Weights of a small CTC audio transcriber.
Data: trained on short read English sentences (LibriTTS-R), 26041 training examples, 38.8 epochs.
Rows from block 3 of a small CTC audio transcriber, named by matrix and row number. Each number is 500 + 40 x the weight over its row's rms, rounded and kept within 0 to 999. All counts start at 0. Numbers have three digits each.
After each channel's rows are labels from the 100 clips, of 14976, where the channel reaches its highest value: "responds to" is what is common among them. Only what is clearly more common there than usual is listed. The data: short read English sentences (LibriTTS-R).
# conv: pointwise conv (model.blocks.3.conv.weight, 256x256x1), inputs 0-85

conv.52:541471477507446504503525452479489494539516471505508530475444456541484550528487513524462512524443536527510533483494446479544509474546522465475486482476555495560464456514516481484447498602479448509490525523488475465474437509433474497478393509516492504444485483
responds to: the word "to"

conv.36:498502507459542510560473492509548516514489441545551507550482555467535419516467541469528508509471444536482542435500489463529541520558445546431525521476470450534470467489467564504504519521506427520470500483539536513493433471517601483485576448537499547553498430
responds to: the word "what"

conv.194:490478442484438556480454453470450492511576501488563485543466536520512530491502551490473516506527481485493515517546457467475448504543492492519520475475436462452480489465505546505532557498504529514515485451505503442428538488486534486419461485437526518413518432
responds to: the word "he"

conv.97:534521467520539496495453482499413509486425487566478478535565476400519497473485519477514458470506533441490455495469578470455490523482483465436511453448487434489494513525511495541477517569470483420448475420546480491551417483537489487483458495512499590445514444
responds to: voice: male

conv.249:542487516485502453485431481546381502498513583540569558468506468425437528547527472463529481522468472532561490503557506486452447523494509452533556496491507545532457465465519498488436473537510525502435469518466451489491545454519489523510407539527521457451505507
responds to: the word "of"; the word "have"

conv.158:520474458536575523499480495579474533511437482538484446563468512415497423444524507530512496579488537524500471491520551484553518497490527508490492417465552539546478458523510507577505436539529504491486400453490400453532559494585534513472536552484482540486470505
responds to: voice: male; the word "i"

conv.103:505532499606532494498481540515532497477550501478480503441565481469520487503424522479491424484529522532419477509501452597506529534462482498442442491494465455486599473544477505569537519470530461535554521491518578494517442432466502528518484463479504486511511622
responds to: voice: male

conv.137:473523543460442459468513488529556504514570495440457448478557481531526475452583492495467484471465448436542440515497522495516492505580500581446495512537462556530512494473535490456510536476545575510520494473487489484499483473487581502478469517588455529467458605
responds to: the word "i"

conv.197:443442533534485573499582481510489541518484502503502447496479437430522501502445519466478463505614520510534499447460536477557475509526461440492484428340489489519466548489435439507499450486518524575473493526505465521506434432463472498517508454532535492517534528
responds to: voice: female

conv.81:461529514483490574503439416570523522514494558458521588545553522501514455524533461591536499399485487532519483570490493432412543533454494467508525473458528460442470465516493425458539556528487460470571537557519503461476478579454479458523456520479501456507483494
responds to: the word "was"; the word "of"

conv.6:501518510428534458440483531491490490452529491490389463507476510494471500476521481498533458479492492465486497488416544476478464534531445530457439455509475534498481568472557492408437513427538506492440446488531489541442488576541489475454525503561472530465482517
responds to: voice: male

conv.147:468551491471511453477512419469483522439428489495475491533529472514680497439502458478478489543433381502509460578431497469473477483479577523459492511451502503573459456456517485551534545519537509511476524556489486556405461504492484485423536484553515528485513472
responds to: the word "you"

conv.104:545500486481522555453515467600497528461476517517583538513496546518532591536457560470489485528441534482531463556477449491501529492428534541489486420481520456555487480583500513499482512513499529440502541437445439550430469478603478528522552516531438483475516495
responds to: the word "to"

conv.49:444542473492544498482466506515473462501527594535432468428533556494505493519537518570504440473546498492477587520491520447568511481558537482495549543467446441430483506621503514461508521479470430600547539426486453481547459460504479515456486561465505540430456475
responds to: the word "you"

conv.131:578469435536554410513517473477560539560477479514486514589481459513468499452503508510519536519521495535497517534423561485455508557518496543527485535494495468494498553493463502489568425514484526475542515526456544600488505548543489519484491547520493412434543504
responds to: the word "the"

conv.138:503394431495424461516541464464536430508524434461482490577563468499482473472557501516536399503465503522535473537529527386536438452556488444410561506522433526497479436442523494512553457464496550511471570467457486493486481485446497458490433499493482486512579527
responds to: the word "i"

conv.153:539494502501449490514555523475536542432562567460441550527488512511509460504575510465489492453511518535491425493480510538444522457551506503484478563457549468471434412475534550476452451486467534501553509526511458510503553448576479539489440511444443495513459463
responds to: the word "you"

conv.161:479477483544547454540525524474525488591493497629540506468485680496451520514484487489450478548547490431539487456417488521517528467479517511518479505489484512490498547519537450476450488443463468498462497526520448532476507499471478516503463522486511563494472527
responds to: the word "was"

conv.163:412492548426436550452499526446451527481478427561511444532451527502457436396519479487475577504450549440486490532454550517616458485433485468482415484523510468489478486491491502532542491461532461511506406506526503515527475489467506474487475543532425455468476569
responds to: the word "one"

conv.123:557505477506480517490488511525445457418477494526548439521419513491526503440478531519574528486470528513514499546479436499519470546490558504557504460497483492453471512548464456476471468467448496465522506530498499536552554575456528522514541590542497542517385523
responds to: the word "my"

conv.136:487540542438529435461504518491542529463486483523536418540537424454454436504523490502561474519419509552535498471550550525468539477541455491488461532543527422464455525535475499537487498531492594437496508576586496450521491485551502466487403527516513440452575534
responds to: the word "the"

conv.140:485568466496504528509471393564478472490496490488522516449517484459541493518567432518530587443451469526406479490493385528483505482502462450500509469530497522523477467468530483407468549484485492466479494531523412435447474507535494507483564488519520551491488510
responds to: the word "i"

conv.139:547524486580496491464471520421500459475429618537528519582528504489497462552452472484471529474457569555537552502522467467449530493481520517512644489569530489532483533540549557525538533480428423479452522540456522517447517509458513486448574472512527502450480495
responds to: the word "you"

conv.182:462467512495455461543521520529500581507461418498504533527493472521481509454544506405495573481440490508425501519515521487470526515503525508532427487492436471507506461490509460532463596478578484493518482453585523593525491537481511485391535488399504522495521472
responds to: voice: female

conv.48:494527514525479499450498537509549421498501561514443535453482469478441507507465532515475506492552521445465495496558437508476513511485498446424466472539512449469469474474434482517566492507546476448485506489508477532448504467489504524383526547524518437516435489
responds to: the word "you"

conv.115:507480476487501501495496486503568511551550485501446491487526535428494502492568465447507449522486478477466548501512513499444587484534449439473495434481564489518514485499583520531451518382479572536504489434582480487480507612432541529521485531498560383470495497
responds to: the word "was"

conv.253:464563516482532528542524491453550523515552502530533611539522518508497506443533483550520468442551552562476499492483535522451505440471485366457499526467514488516507521525572520502456555530472425495501461451512442484476577431533443535531532548468531443476602447
responds to: the word "was"