config.yaml
model: "CTC audio transcriber"
dataset: "short read English sentences (LibriTTS-R)"
train_examples: 26041
gain_aug_db: 10
n_mels: 80
hop_length: 160
input: "log_mel"
spec_augment: true
win_length: 512
tokenizer: "char"
vocab_size: 32
arch: "tdnn"
norm: "batchnorm"
activation: "relu"
channel_attention: "se"
depths: [14]
kernel_size: 3
stem: "single"
widths: [256]
init: "small_normal"
optimizer: "muon"
muon_scale: "original"
lr: 0.0084
momentum: 0.95
nesterov: true
orthogonalizer: "newton_schulz_5"
adamw_lr_other_params: 0.0011
ema_decay: 0.995
steps: 7900
batch_size: 128
epochs: 38.8
lr_schedule: "wsd_sqrt"
decay_fraction: 0.3
final_lr_fraction: 0
warmup_steps: 230
weight_decay: 0.05
adamw_weight_decay_other_params: 0
Rows from block 5 of a small CTC audio transcriber, named by matrix and row number. Each number is 128 + 32 x the weight over its row's rms, rounded and kept within 0 to 255. All counts start at 0. Numbers have three digits each. After the name is the row's rms in percent of the matrix's.
After each channel's rows are labels from the 100 clips, of 14976, where the channel reaches its highest value: "strongest on" is what is common among them. Only what is clearly more common there than usual is listed. The data: short read English sentences (LibriTTS-R). In brackets: how many of the 100.
# conv: pointwise conv (model.blocks.5.conv.weight, 256x256x1), inputs 0-255

conv.210 105:142162147089158114125163122149096088141122084111124188115117149161132134154111112155117145125078108121161054152170126131114112087172111078100117194111120165152118069109127122104188205106129151109194175137111151075073131162229113100124188198083127110128168127145148133138170091124166119081155073130131145124113060087125098164114096174122173122096181180089137156134114140123121107164137092071187144105122127069149123124179131166144151112068120128158065169123145086171116164081107114119189115113073113078140123109147149106134094140061130086124120072126156109073109075155102099146114109092161147103106147112126143110111181142140140088144063116099114123079118107121092167095155160092123133085150132145157144157180138113085182157121103129161086148126183114134198162098068117
strongest on: the word "you" (35)

conv.197 102:140122123084140159150148096125141092062133119130121197103094136091141092097104166153255099131122144148085156094154159097109115124109153090166166134140187136169112134108092176175109139155115185059124046141129160116126159162122094178161107063145140139081148141138153130132094112109141114184150092136151124107138100133131106151089120124137156116162158104104130156141128191231176095112191129128161121128093154082108132120073127128151158123168161133159136086056134161083149087104135059096084171145144145096169101124107125148147151142065140114118140113134098084145102197136091101155110104138135127131126100138111082121113131172119181138170099171174089135114115148135141142044213114122103096167175110118163086197151137118094155103136131111104206095130152165159112151166112150
strongest on: the word "was" (43); the word "it" (32)

conv.174 104:110155140117116124123150163118118141116196130129103148100173110102123102135119138167141133140123076121199164141174113126108105095131137114108100080093152111101129124180138098110133113120170135178137099129146135095127066121138140166120131096137182093070108122159115120121077188090133124125110134118079121147121065092158199112088130133167155117096094132116138140121110127106111130130127179131140139124090188096103209099118105148087147098112073156121092145145048133186104158105087128130103100124202108106123098174149112146109141094139127139186154225140103098122108091122076129114121088135133130180106164098141146173063134115134117143117193154074185106158127077170118138148195214078135108114110143107142181053163101064167056183081168072144074189108161149176107147101147175
strongest on: the word "said" (27)

conv.177 100:115126168103011141128127155133170118066093119088131103111113102156089129147163083100106118136211155093111113106128193084105128076144150093191153099134099144081116142178153154153090131118124080121128127116114073161167123129106187130218146129098142176137136134155141130113085142043204136121181093156164146085091199166085139128125111099154155126128143189151076107175139135096127153170154093191076100153120088174086102162129176068124120145133151086092111161117126112074069135157138167145121166128116141149101135098157105119091111152140105111139073176114115138175089142146084125088104085132149151095165139125123096124132101117111154154133114116115182136085123173156175167138193133144147113186137146136114089140145167124131157116085046161066156139061125133162120132130151136
strongest on: the word "not" (50)

conv.15 102:115158108152124103115174177176139112197136164154123102160186104143116178109126116140088092099080108079103175110145133113155150115085067154076143134170141187101165132124160090133172185122078168121142121101116159119229228090146145117125100202072113115131138146104131100090097205124142106104164146150160104133156151144127117134162193178113170151122076146119123148191147118114135057071094127053095165101154168112143151209180100153074096122103068134126083126171127133162112091157091161120094149145144129131158171131088155096076136166139117094126137178141068116130195125119142146154090112110100120065108100127124119153165114110104082074165104162148086107132099115110114142127143126110112146124090090073114121170107123122134162109143079140155140144128123082166145060120126127
strongest on: the word "i" (42)

conv.103 101:132138152148115113114135140104132135147138155113064102137118138107074112220146117112051130139071142072096086104114116124159182155121080122140158160117152112108130108078137146106118169145144124094121147133100109153133137096157121083081112132112146163135136126083144123135135116066094153158176110110145163151148092084113082111066138163190164079116142144122114141112202088128159114145201113104088144168106152195147115124105160121117124114187109154095121153120061224091103113127129078170129174146115110102168136084204123132137151106111122132184105176084176115136113101065097192126123179146115112080108139111177133157165132097111163063124127127189126141163085093143146093094121114106154157161095154119162083112104148108110172116110093132203146133097013162140156139205081105
strongest on: the word "of" (30)

conv.112 102:134135099103141100086058156152185156160095119142127078139176080071146114138135132150176093139115161175126133089166076111124114142093134142141125099105073146144134151140101110115155146125140122098168135162112101115146063133126189106123153125141134209121081110164082211143108101155099153089173103180118119109141148107169142149178101187125150087127101087068105123073122125135097162099147116120157060109101139126144125122101073183143096160093128126090175020075185114159154097123116095130139131138146124106124111119136116210178099158154136170159140117188082163084094200182126189135153095138147104153110174145156188125094098161089113165124142124098110202169195093169071102151148137144116143110112150112107098093137121141112168091150177135092102151130145151091139179088161150
strongest on: the word "and" (26)

conv.62 095:093114082132181178161167128122155122136113084093084108160127131108084109192152095141137081105165155143133080083130162104090105114126062127143127098102096153119084137091094112094088136134126114195160113124137175133138133119147116095126110128082110114184160102148122144144112102117096095123108054153095143044154084112190157125156120112139108109135155105080111137140130107159133123166149108111150159110103131138121170083115088180125139136142096098151150154088081109142113058079134174168109098127201148101147197177124146087107099161132127100156078088144143142104179063109152172124080160174099114055118120124126124115161162076081148244112118138135205130157188135159102124172133065114138114087153079079123118117110146119122114104126116151231143170173154118144159161123065156
strongest on: the word "not" (26)

conv.143 102:174137105140163101154160140134081115153111091112233068136186115084140119093168101112141109000169132129132138136127123111171186091132122148109154200059112069128154167143145103169141137112099157104157106143080137112101102127168100112154132136130110161092153150099055150101158117128096122165153123133141151098151077035135166121094105119121148167169143120139140171096112042167094151110155139147152116121142113116079128166117122139119122128115173107078131120140103116112119150067170132124128151080061105140162171086125130115102166162126125127045145159111181117127088110059072123073145116080113215140151089128148161132135113206119132120128082102097150148139131133158111149104087133138087103100112125113146104120107110072115100078170111146140111116140145095103169066124152118
strongest on: voice: female (84)

conv.234 103:155052089083093120061172127114129181189155099171118152128118162135091108169152077145130068076176133120124094086092111102119111112116125144108091104074134118121113153142104146115098109082069078078147168055170201139134125078131117128130113122110089109162144121174089151133137125081080152118078199094134140191115135147125128158174116122129064200146097128145129102067117121158147125088175153137192125127133177127148135115176136071070082147096135254093149125121169180096134168109148120099124048124133138128113065103124108124155122140143111187085098114113124132121109192167088139105114126142099111138102109110111132139068128138218119138125178212151106078099143081173136141140147119146117096125117096125133102138133110171124091102112160095147153129114092113124150112115113120
strongest on: the word "his" (29)

conv.133 105:116143109108158155127103129135123120136172143140097114119147161065151139153161060144144131117196125098094108097117194154187099089117174157175152116093087118093161084114160131186153087218112114136115147137177192084139075132117174099076137110133132155073121166147147183121091153169087125121083112084130112079096122082146175119144134101085096114114154103095090073151135066105207152098114110135151095151149059144180089069111119133104128183144142107103127147160115064152180146107117146111132173109162116129052186170147101213137178126094183077139100127100108168090118082084093132094107133133112157131161175076134151110121158099069093109121148156095175166129183161131142102116135156142160159131189093146106083126128148111096113088113111157092150143097174148123126142125098100
strongest on: the word "not" (27)

conv.4 097:120151136131117102085164137148149150122165123117084103157148136100163148185148077160090194135096083046064120133112141130138138134168100153100055180113120116114151174134113125112090112123163112147115096063162115109129088126135081125163136119129105179119115099072139145116093143186117149084073117121120114122183102122142130067157157131168106154136120140113159167160131078209149077120101119152128115111108064126176200173169151112130086097096080186150133104133102118086108140151125101098128118146078096145134123126073195118120103080126135180113130145122170103169140147169158109121080077112103095168182136157079098181124117147079134119135120131113124188150105127201109191105146120070103091183098161083213143103080114115095135137171166114181105176124116128223155106148139160
strongest on: the word "with" (26)

conv.1 099:120142066120101107149039122153138178121113137090125127070138138133126129185132136141110146169180174144098160155085161161114123162132113150074100141133139182104083125147107127098110122168133140074107083083119089109112185104131125124142168097118119146125202134084075074093100113161072091149173199147096155069080172097135144115158126092129099151103176133114153151136113117103121186165154175109163080107114135102119137110071114190072143203107090112152191148076166120141128139135109133096068118126116176070119135176143116097123098119072162142164162074101081114137148108122090162166137112095147105172109137103155122141158122111123180112143161141105116208096104129145206161129155121101178131111160123092181133071161175114186134197139137137104111142117123200114190131156125078
strongest on: text has "what" (25)

conv.46 104:146131158133150101119091152166187099170125100120120099070105108103139121146148179070073135141081097134084114123073136130122131098100143088071131068098156085158174097146109116136169131121101106156088144221091142107168066051185098071142114160107146083113119111103102155224104100113131140082155119143146101176090119146138066122145130161137072166151132113166129136181134155135207125146134130114122136130131226097134126113145109138130133100111072128181118148128127129127122110139122118170146080170104168074100170158114167118171195131160095140119142154140123092126132099117140153086102146159111126151181104117092108150168145180062097124097142121128167181126127100139129074143154141112109121120150114255147160165125149103101112113119158144134130123126185051124088189113166131
strongest on: the word "what" (37)

conv.179 103:088116149162150141078102127116118082146063159121086127083198145078084180123147092056053179123090148112072157147176076170135153097204113122115153142114164138139118120117068077191096165176184136164150159075104119125138156135168152114073144158100162133123166141084090177167129089174162100130151152122137146091125097142148100105117153138102077080077106100122098147174162157109096177073125157158075092126083091108144146127120130149102093109081108098087092172112176106128108145133099083129165153085087146123106146156172118110117154091162133112131196145089103129137131102130149120201118107084144145164095095088127144210119133142130119075134108090131112159082163106142115079153107133094111087131117138136122060114120135104121164154102132199166111159140073101183141136125108192
strongest on: the word "you" (38)

conv.135 100:147151123104041171123126121126219127158164124106119174065114099091099113102189119107145117176114145125190151071116111123136127137147086149128115092134149159098161125068136132135131134114133125151127126144082166138174087153111068135099124164127086140092120148136103147159160133107160089075132117104137133147071058099157177114130125133175113159136089124079066122174092107160121164116170149152094158071197112122098137124149082151162106122103138138167105174114173109141160092104113157136098078097070054113129156171138195131041205133083136116199163088110082193110102097123100156105115129100074124116132146167130112154106114065111158127118075142143132064148152113109146170128148154117124092140128168128124201193119117095123158112082100110091092111069174130122085097105072149
strongest on: the word "think" (35)

conv.117 104:179134189083157127114121149119110098152126170082122135102159074103198060078159079109106120150115091105128160118133111219081130130163125130106147094120084122166056125113128118116120164131109153075192116166087098147168100154158118140120134174170173145090102187097145217145109162121173138099170155092133123134133123093143130124162076105165148072112146115092117141158098070156130103167162137171100172096127097162125105098131137220135194115112108144086087080132119124106129156150140118130097129115110145104175138087101100161132088175133111139121171130138099135177120159099110101146129104082185111106107108183101165107115175093104123138117190219171072129096098097116142122100105158166202063112131095158136106084144105124196097083108118080084133122119124114092107168086127139
strongest on: the word "you" (61)

conv.32 103:136156107152079138135110096127097080199096156168139109227156159157103155119174077121119086128146100147138051133135086172120087108109141141173142124108124167154087118108119091167121126096092133143121108175041133148098089155134129137159133088133102115131137167104187195118101209116131098110106161119121105184088211086131149091151111135095185126111115102122109098068143141182136129100120077113079122119101115129124118125156163181085145096098141165140176143121059109117085145050090142140206137107096169154151087107136114119135153139134160129225094123176158086154106114142141096151093136110123129140144097109082170157205082131097144129131136143126158093090153185166109106149081136166164126140115126112184115188095135130121120108129143149164151092134125100146070170132054087
strongest on: the word "the" (50)

conv.230 103:095158157164159119123180083109086147168131071094138089146121099086099077108096159140149168158130164043105161112108126145090100070153125129106114109189121078112132101143199119103116144127137144044114107170119131195114101106144158072072150124045074081130113077087106109155107095115160113115123175123117119175162121112111104124160141177130171178085133147156154103111090151104159100113158177113174145167126126190110119156133144136136068144091084139111154142114134129159113228160149037168138193148148133094110075137166151134130161174096123150123121123140144101155114134154051110141104192155121084092111118093140077133071115161112109160123115158159096071082108078130139098112121127110137098098117149168112117135074135105071084190114143121190141116160130118122112186104137123
strongest on: the word "his" (25)

conv.66 101:164126117145165111086103142082120142137194144135125078052094106131136103148146133116143159169125140174131125065108105109140122127099142154146131147180121147121112126114111127128114074094136041082138125099180110143123047097162162112175131140081087099189094087095089153146163149194181146108119143115148089170177133080106120095129145145090135140116131091176073105105104124175093112110122151118133102107087163148170132108178187080131124113165127222146173117130157095084116156143098128155114136117147142121090120093105094139116172099116086200131100086133126116138142102038124154110170095114138130122165149141112226137096090108121159096124111102121113108081148146102086133108105114110090171166159120122135123078146096198063085166143097117162103201102138130159138216063137187
strongest on: the word "was" (67); the word "it" (33)

conv.254 102:126146132204135170106138106087123180105166101143093097164152099072090122088249122098127125139081094142091121099119075129203114127101096097153070117086094119116157110183090143126105084143134169112079078146140104090150135096144175185129131088146096113117122146134165096163152056164116110166103117124089131176081141106035067110072085172130122096154171137105114094065170141116130146098142124066073179101124100131123174109131195104112122118185090150136108101148073114139147124106155128117121110108135110181145170115129085255094130134142126125137142162160128114124129118137109123090157139109155111090121119156148124098145103150179088064111154195140143168119145101144146122112115081143117124138084107072145154148111108129194125114138157086146101169145136089101113128113153133
strongest on: the word "and" (49)

conv.208 099:081163098156133170122102169161188149177107079181156143166144110165151154176194113154105163128195140086125113136161090104175101174100124134120061158178116140117165171086084111126154148059101161136143194131162141087147136097099154066136108176109119136164181069086140191075075176113132123113166109117111144061100153110148105120087120133191121109085129123152094140178109113131108143153095169112048130144136131136142078099172138125120085074156100116135113117113114160135104121138207157156144141182170123152107150195111178092104108161094131104095162150115084110103113133051138112100109156109102173123094173140153138100074127172146083105050120053122139145107154144164125105089077128172145148136134110145156166087098098120090101177122133121111082117140106144113094113101109086
strongest on: the word "i" (50)

conv.99 107:175085119092082077160141155120120173128142102097190125179117126076122105129097104115048097093085051122165083150142117031069167128121152135141101092117091109198161161118105156117132087165156089157151132135132112103140155090163058121128195172096074185125143147143079153103107138117137141138167173136168097163131141148103160103154083129184177098165131166149094127207154140150139060085163176174133123163184129149104075112077105145152097094130138115142110154151088095138044142103159127141188097152070111125126112150134213126111172083113127119134100155144149157123173110059148126124140127159118155114147174121153132173133126065163079132129170144087118133124102102133111128076102152134146122202127108109120147161106081109070120152121132144117094125134084162113160124103101114
strongest on: the word "of" (26)

conv.28 103:142069186143121161172101163159131072131126188093141077180112138134146150103167086106144140147087175102088144104098118117168175141046140133127133158154143102102112051115140092081106173079147209114205173095133094096164169087152119180145144151136108151129091116158121167150142163068154093140193140151122135152174153117110099119138188144116120120064117147177070159080104137101084154118093106108118160178085139122167179157116142171124109137131113152118104144075091162143137116079135085159055112033170141138102162150153150147107116128157167080126148097182090075112137159093090103126115132090135069106159123117120136135140150179146115107182102088106167157146126104095104170118148098157143143186178140065105108141126112098128159154157126117171120193077111112119126136127178136
strongest on: the word "i" (78)

conv.14 099:096115085115117176134118069123144154128082128112148148158145062047135088134167149160108166089098121120117103112109139104096165138171130127155156169137132138104074127119131104115133125100155108116122135142102057092121110170100106088207153140106155080149088172122167170136150083155078152104158068117219096147125162127166133127092068167137084123126150105145142088109127156109125145130084126143197138139134092136123096052180123073148149121209065170102140116141101025140144136156152115103087165137126111112098139107107210135122138081165194141117106143063089058109119137108137104127100122139166122151133110134158075100062113108159170076153110127124117153124120141136068135108052091154152173126126146137145103107123140183109090194106118134133095167147109106161123219158122154
strongest on: voice: female (82); the word "about" (26)

conv.105 098:150118179129096120117077140110123122163081166149128157083151160146153089134117182145145166132117138158099127176122014143201146111148146089150139155100137147111160142051094160075124128188115083107094117153100085127097159100105098116145146179130124143128111099055161120073157111123151113102132135099160134128127142126150136142129115114139161101097124109134132081135084152112129123088158145154175177126156164087098095119088094128177196089080167137170147121142096120113132097143129176098151132082102073163169095084072159233143132087150110115138147066179134124116137154124160138081181125111087173147126130115141092136100153171089113103096157123126136201062081087143135101110150209100063080159148092095117117145170158135071193110063114165129163149139180122110132123109154080
strongest on: the word "you" (71)

conv.53 096:102131179150113129081102161122114135069108131110106161103125124120106109176102095110070133161104149145134162146144147072087154175125100129102101122120109126158110110147200132089203134092073078115165089129111135088127119088112148148169165102126168129140116085144130169064081113128116055139061169143122090185167149158107131116106138111184151166167187165118130093066091094180176148099125121126154160158120149160119168139183102152113120108100139101107050161160097155120098165072113062157148118189171126129074109180138138173143098071105089095151101106133083183109133117168194113176115098124126143112124153255135124135080150182157209129151119129177148126117140115103112109112108114122091135100119087170147146135130138144141150169108157106101131122128065107171123160119106190
strongest on: voice: male (73)

conv.70 101:146129119097104112120109140131133165096105125122101109133109077081144092106163108126140132103117117144131106127147153069238105059129146114160125096132154127125079081157162178178078084133112112110093070090174121194102144211101042138101137134133157124124142124120124102103081174129115038112072094054183123126132141212092114102192126099112181105139058084143140076121178137148148130091146030115116156088121127186147130199105059139095131076140124103112111194191149055099109153198149168126122115182155116168144157125160111130164071100091112107144098117168093085111120115101155146108131099113147090141134177127112106177122145103123108092130100162138156157126123108156126092119083136112187160123117117147112115110115117120098138104107138129141144151149142137123075127130122108
strongest on: the word "not" (49)

conv.220 103:255133163184102171077133099054149088138151114208125106076151149093173123138112123134083142109094109099139144028115111093157141109125113083160152141146144140195081131118142115143099176146074159141096145140143129152136100114102140147143134081108098099109134095130097101165145083108073121127129176127109088174151140115134107171155148182099110152154116082147139107089121172088178096158143111151091051142104110130155141121106149101126134139130111166077157141112123103113070108163105117092125101113137110125137130156142136198163123112161151138105129124149119084108156145106141151114140123126121123128099083178101095126123119138138126150255115177111157112111115195178135087137088142143146132094095144045138182096148154096108105115135148119107176095145161108148202086099105120
strongest on: voice: female (87)

conv.246 099:121100137104121122136096100146166170103135147113111178123059102154096139084114075161101183158130136118114130146116127099243119107114136126104114146146111178115128096092048162017109088081135176086093090108119151198079060156101094113097143172175178121126150114107122149182079098105186043116101074136144143103149154184126144118111134098169141167120115148081099158145129232185080100138171098096175120166131103105138092207210089094099101120129100171110124070148100097115071175119139110109102158177089148134119136128132128138109133163121092072118088116106090101115171119159135065088154118116113137182161092145137161154126137123120143147139127147119140137136147074114115105101128143101106134176130091157117116138142103096135147097179162133142113138124139111124096135144167161
strongest on: the word "me" (26)

conv.27 096:165092140170113144057134171069132140153125123142103085147143176120110125148131160178131081099110137058112150124125121129142124076174097154106084114108107182106126171127183136111152142125134168167147150122091060144116097142121144141117147092089166099145075109153165105186138173154181091142091054144074112107158112136168118152117049092110138126119177080153148122103092171141123102141138167122152088119154146203124078128118140096046086173135167085133150099125139128126120090093110153208156161166144063153162183145183100098116146121114184142178091121112169047107129138094123175093112130157067106144100089148129151106105117136158123155166151118141080096113058098089113091144158093076129146157139084102132134088081139118117093205118106083164101092153157117105099057138147135
strongest on: voice: male (74)

conv.104 095:191138210138097174068177149101102136099151225117125133153145122122099129085105098116113111082166065120201096114094146111097136119144146150110152146136145105147200109143069114170121139146158083166162175161069094111081128146163156165162139103157192090076165108129086138106181121106089117155119142159096112115218108139092086114118109109106140083146137110111137132137126133123134165172154171083080136165072108097220104141077121111125188129134181143126138116120146158151099131104125167108189145096097119070183148143112124125096158104097222124063145097135098128132119103184154155148151101110112113110127059114095112153112116099096131134124094149148099169113156190099119086193081167156180096120151087119122104097097129152119169115068150083102118145115142125127134099102114101
strongest on: the word "you" (68)

conv.83 097:144144141182123119119132186128136119124161081143132135066034123066118130163088097134159105135148145151147102134139168164123147152058160113076130162103146187140103114094087060206129104116080119103170069147117082162160156151130126124119147147172207173076177174112142079181096152166120177145075146165180068117080130121097132075099091145156117157179137178131112118154136139127140144155083134132136116071117159124102115186102112115153155076106099114169118148114082137125136083099155140146120118142102155097088116175147200149143195096135110118130160102106143136099086112152134132129062128085129096088162070167165172120104152090146070072116082151151158102081120107105171162116123196125179141126096151123136177163126139128129128212100174138124179130128144116164097087130112122
strongest on: the word "not" (29); the word "was" (28); the word "is" (25)

conv.148 102:163142189054115180119100124190130129155164195092085170166148134155106111138081060108121168160146089137095119135134074077166096110193109165119110173170141138162174103171135111092110165128124091115144123161108152132204136098154138174167088143097073165164125162142140153127104075099111128107041123154125147051085160146154216162136124097131222151168126071129143120121134110172168107141063147112112133108145105142110133132114131150116123083124098155130188089119103101106111186120091115143183116119150130138132111144113068063107193127164128129089158144118128118122113152117129118158128123160096167132124130117138157125154140133133104120076149157168158171085106147087120142091158052205187121163113106121086127140118131065075142146097145154142102164123108129089145160072182168
strongest on: the word "to" (35)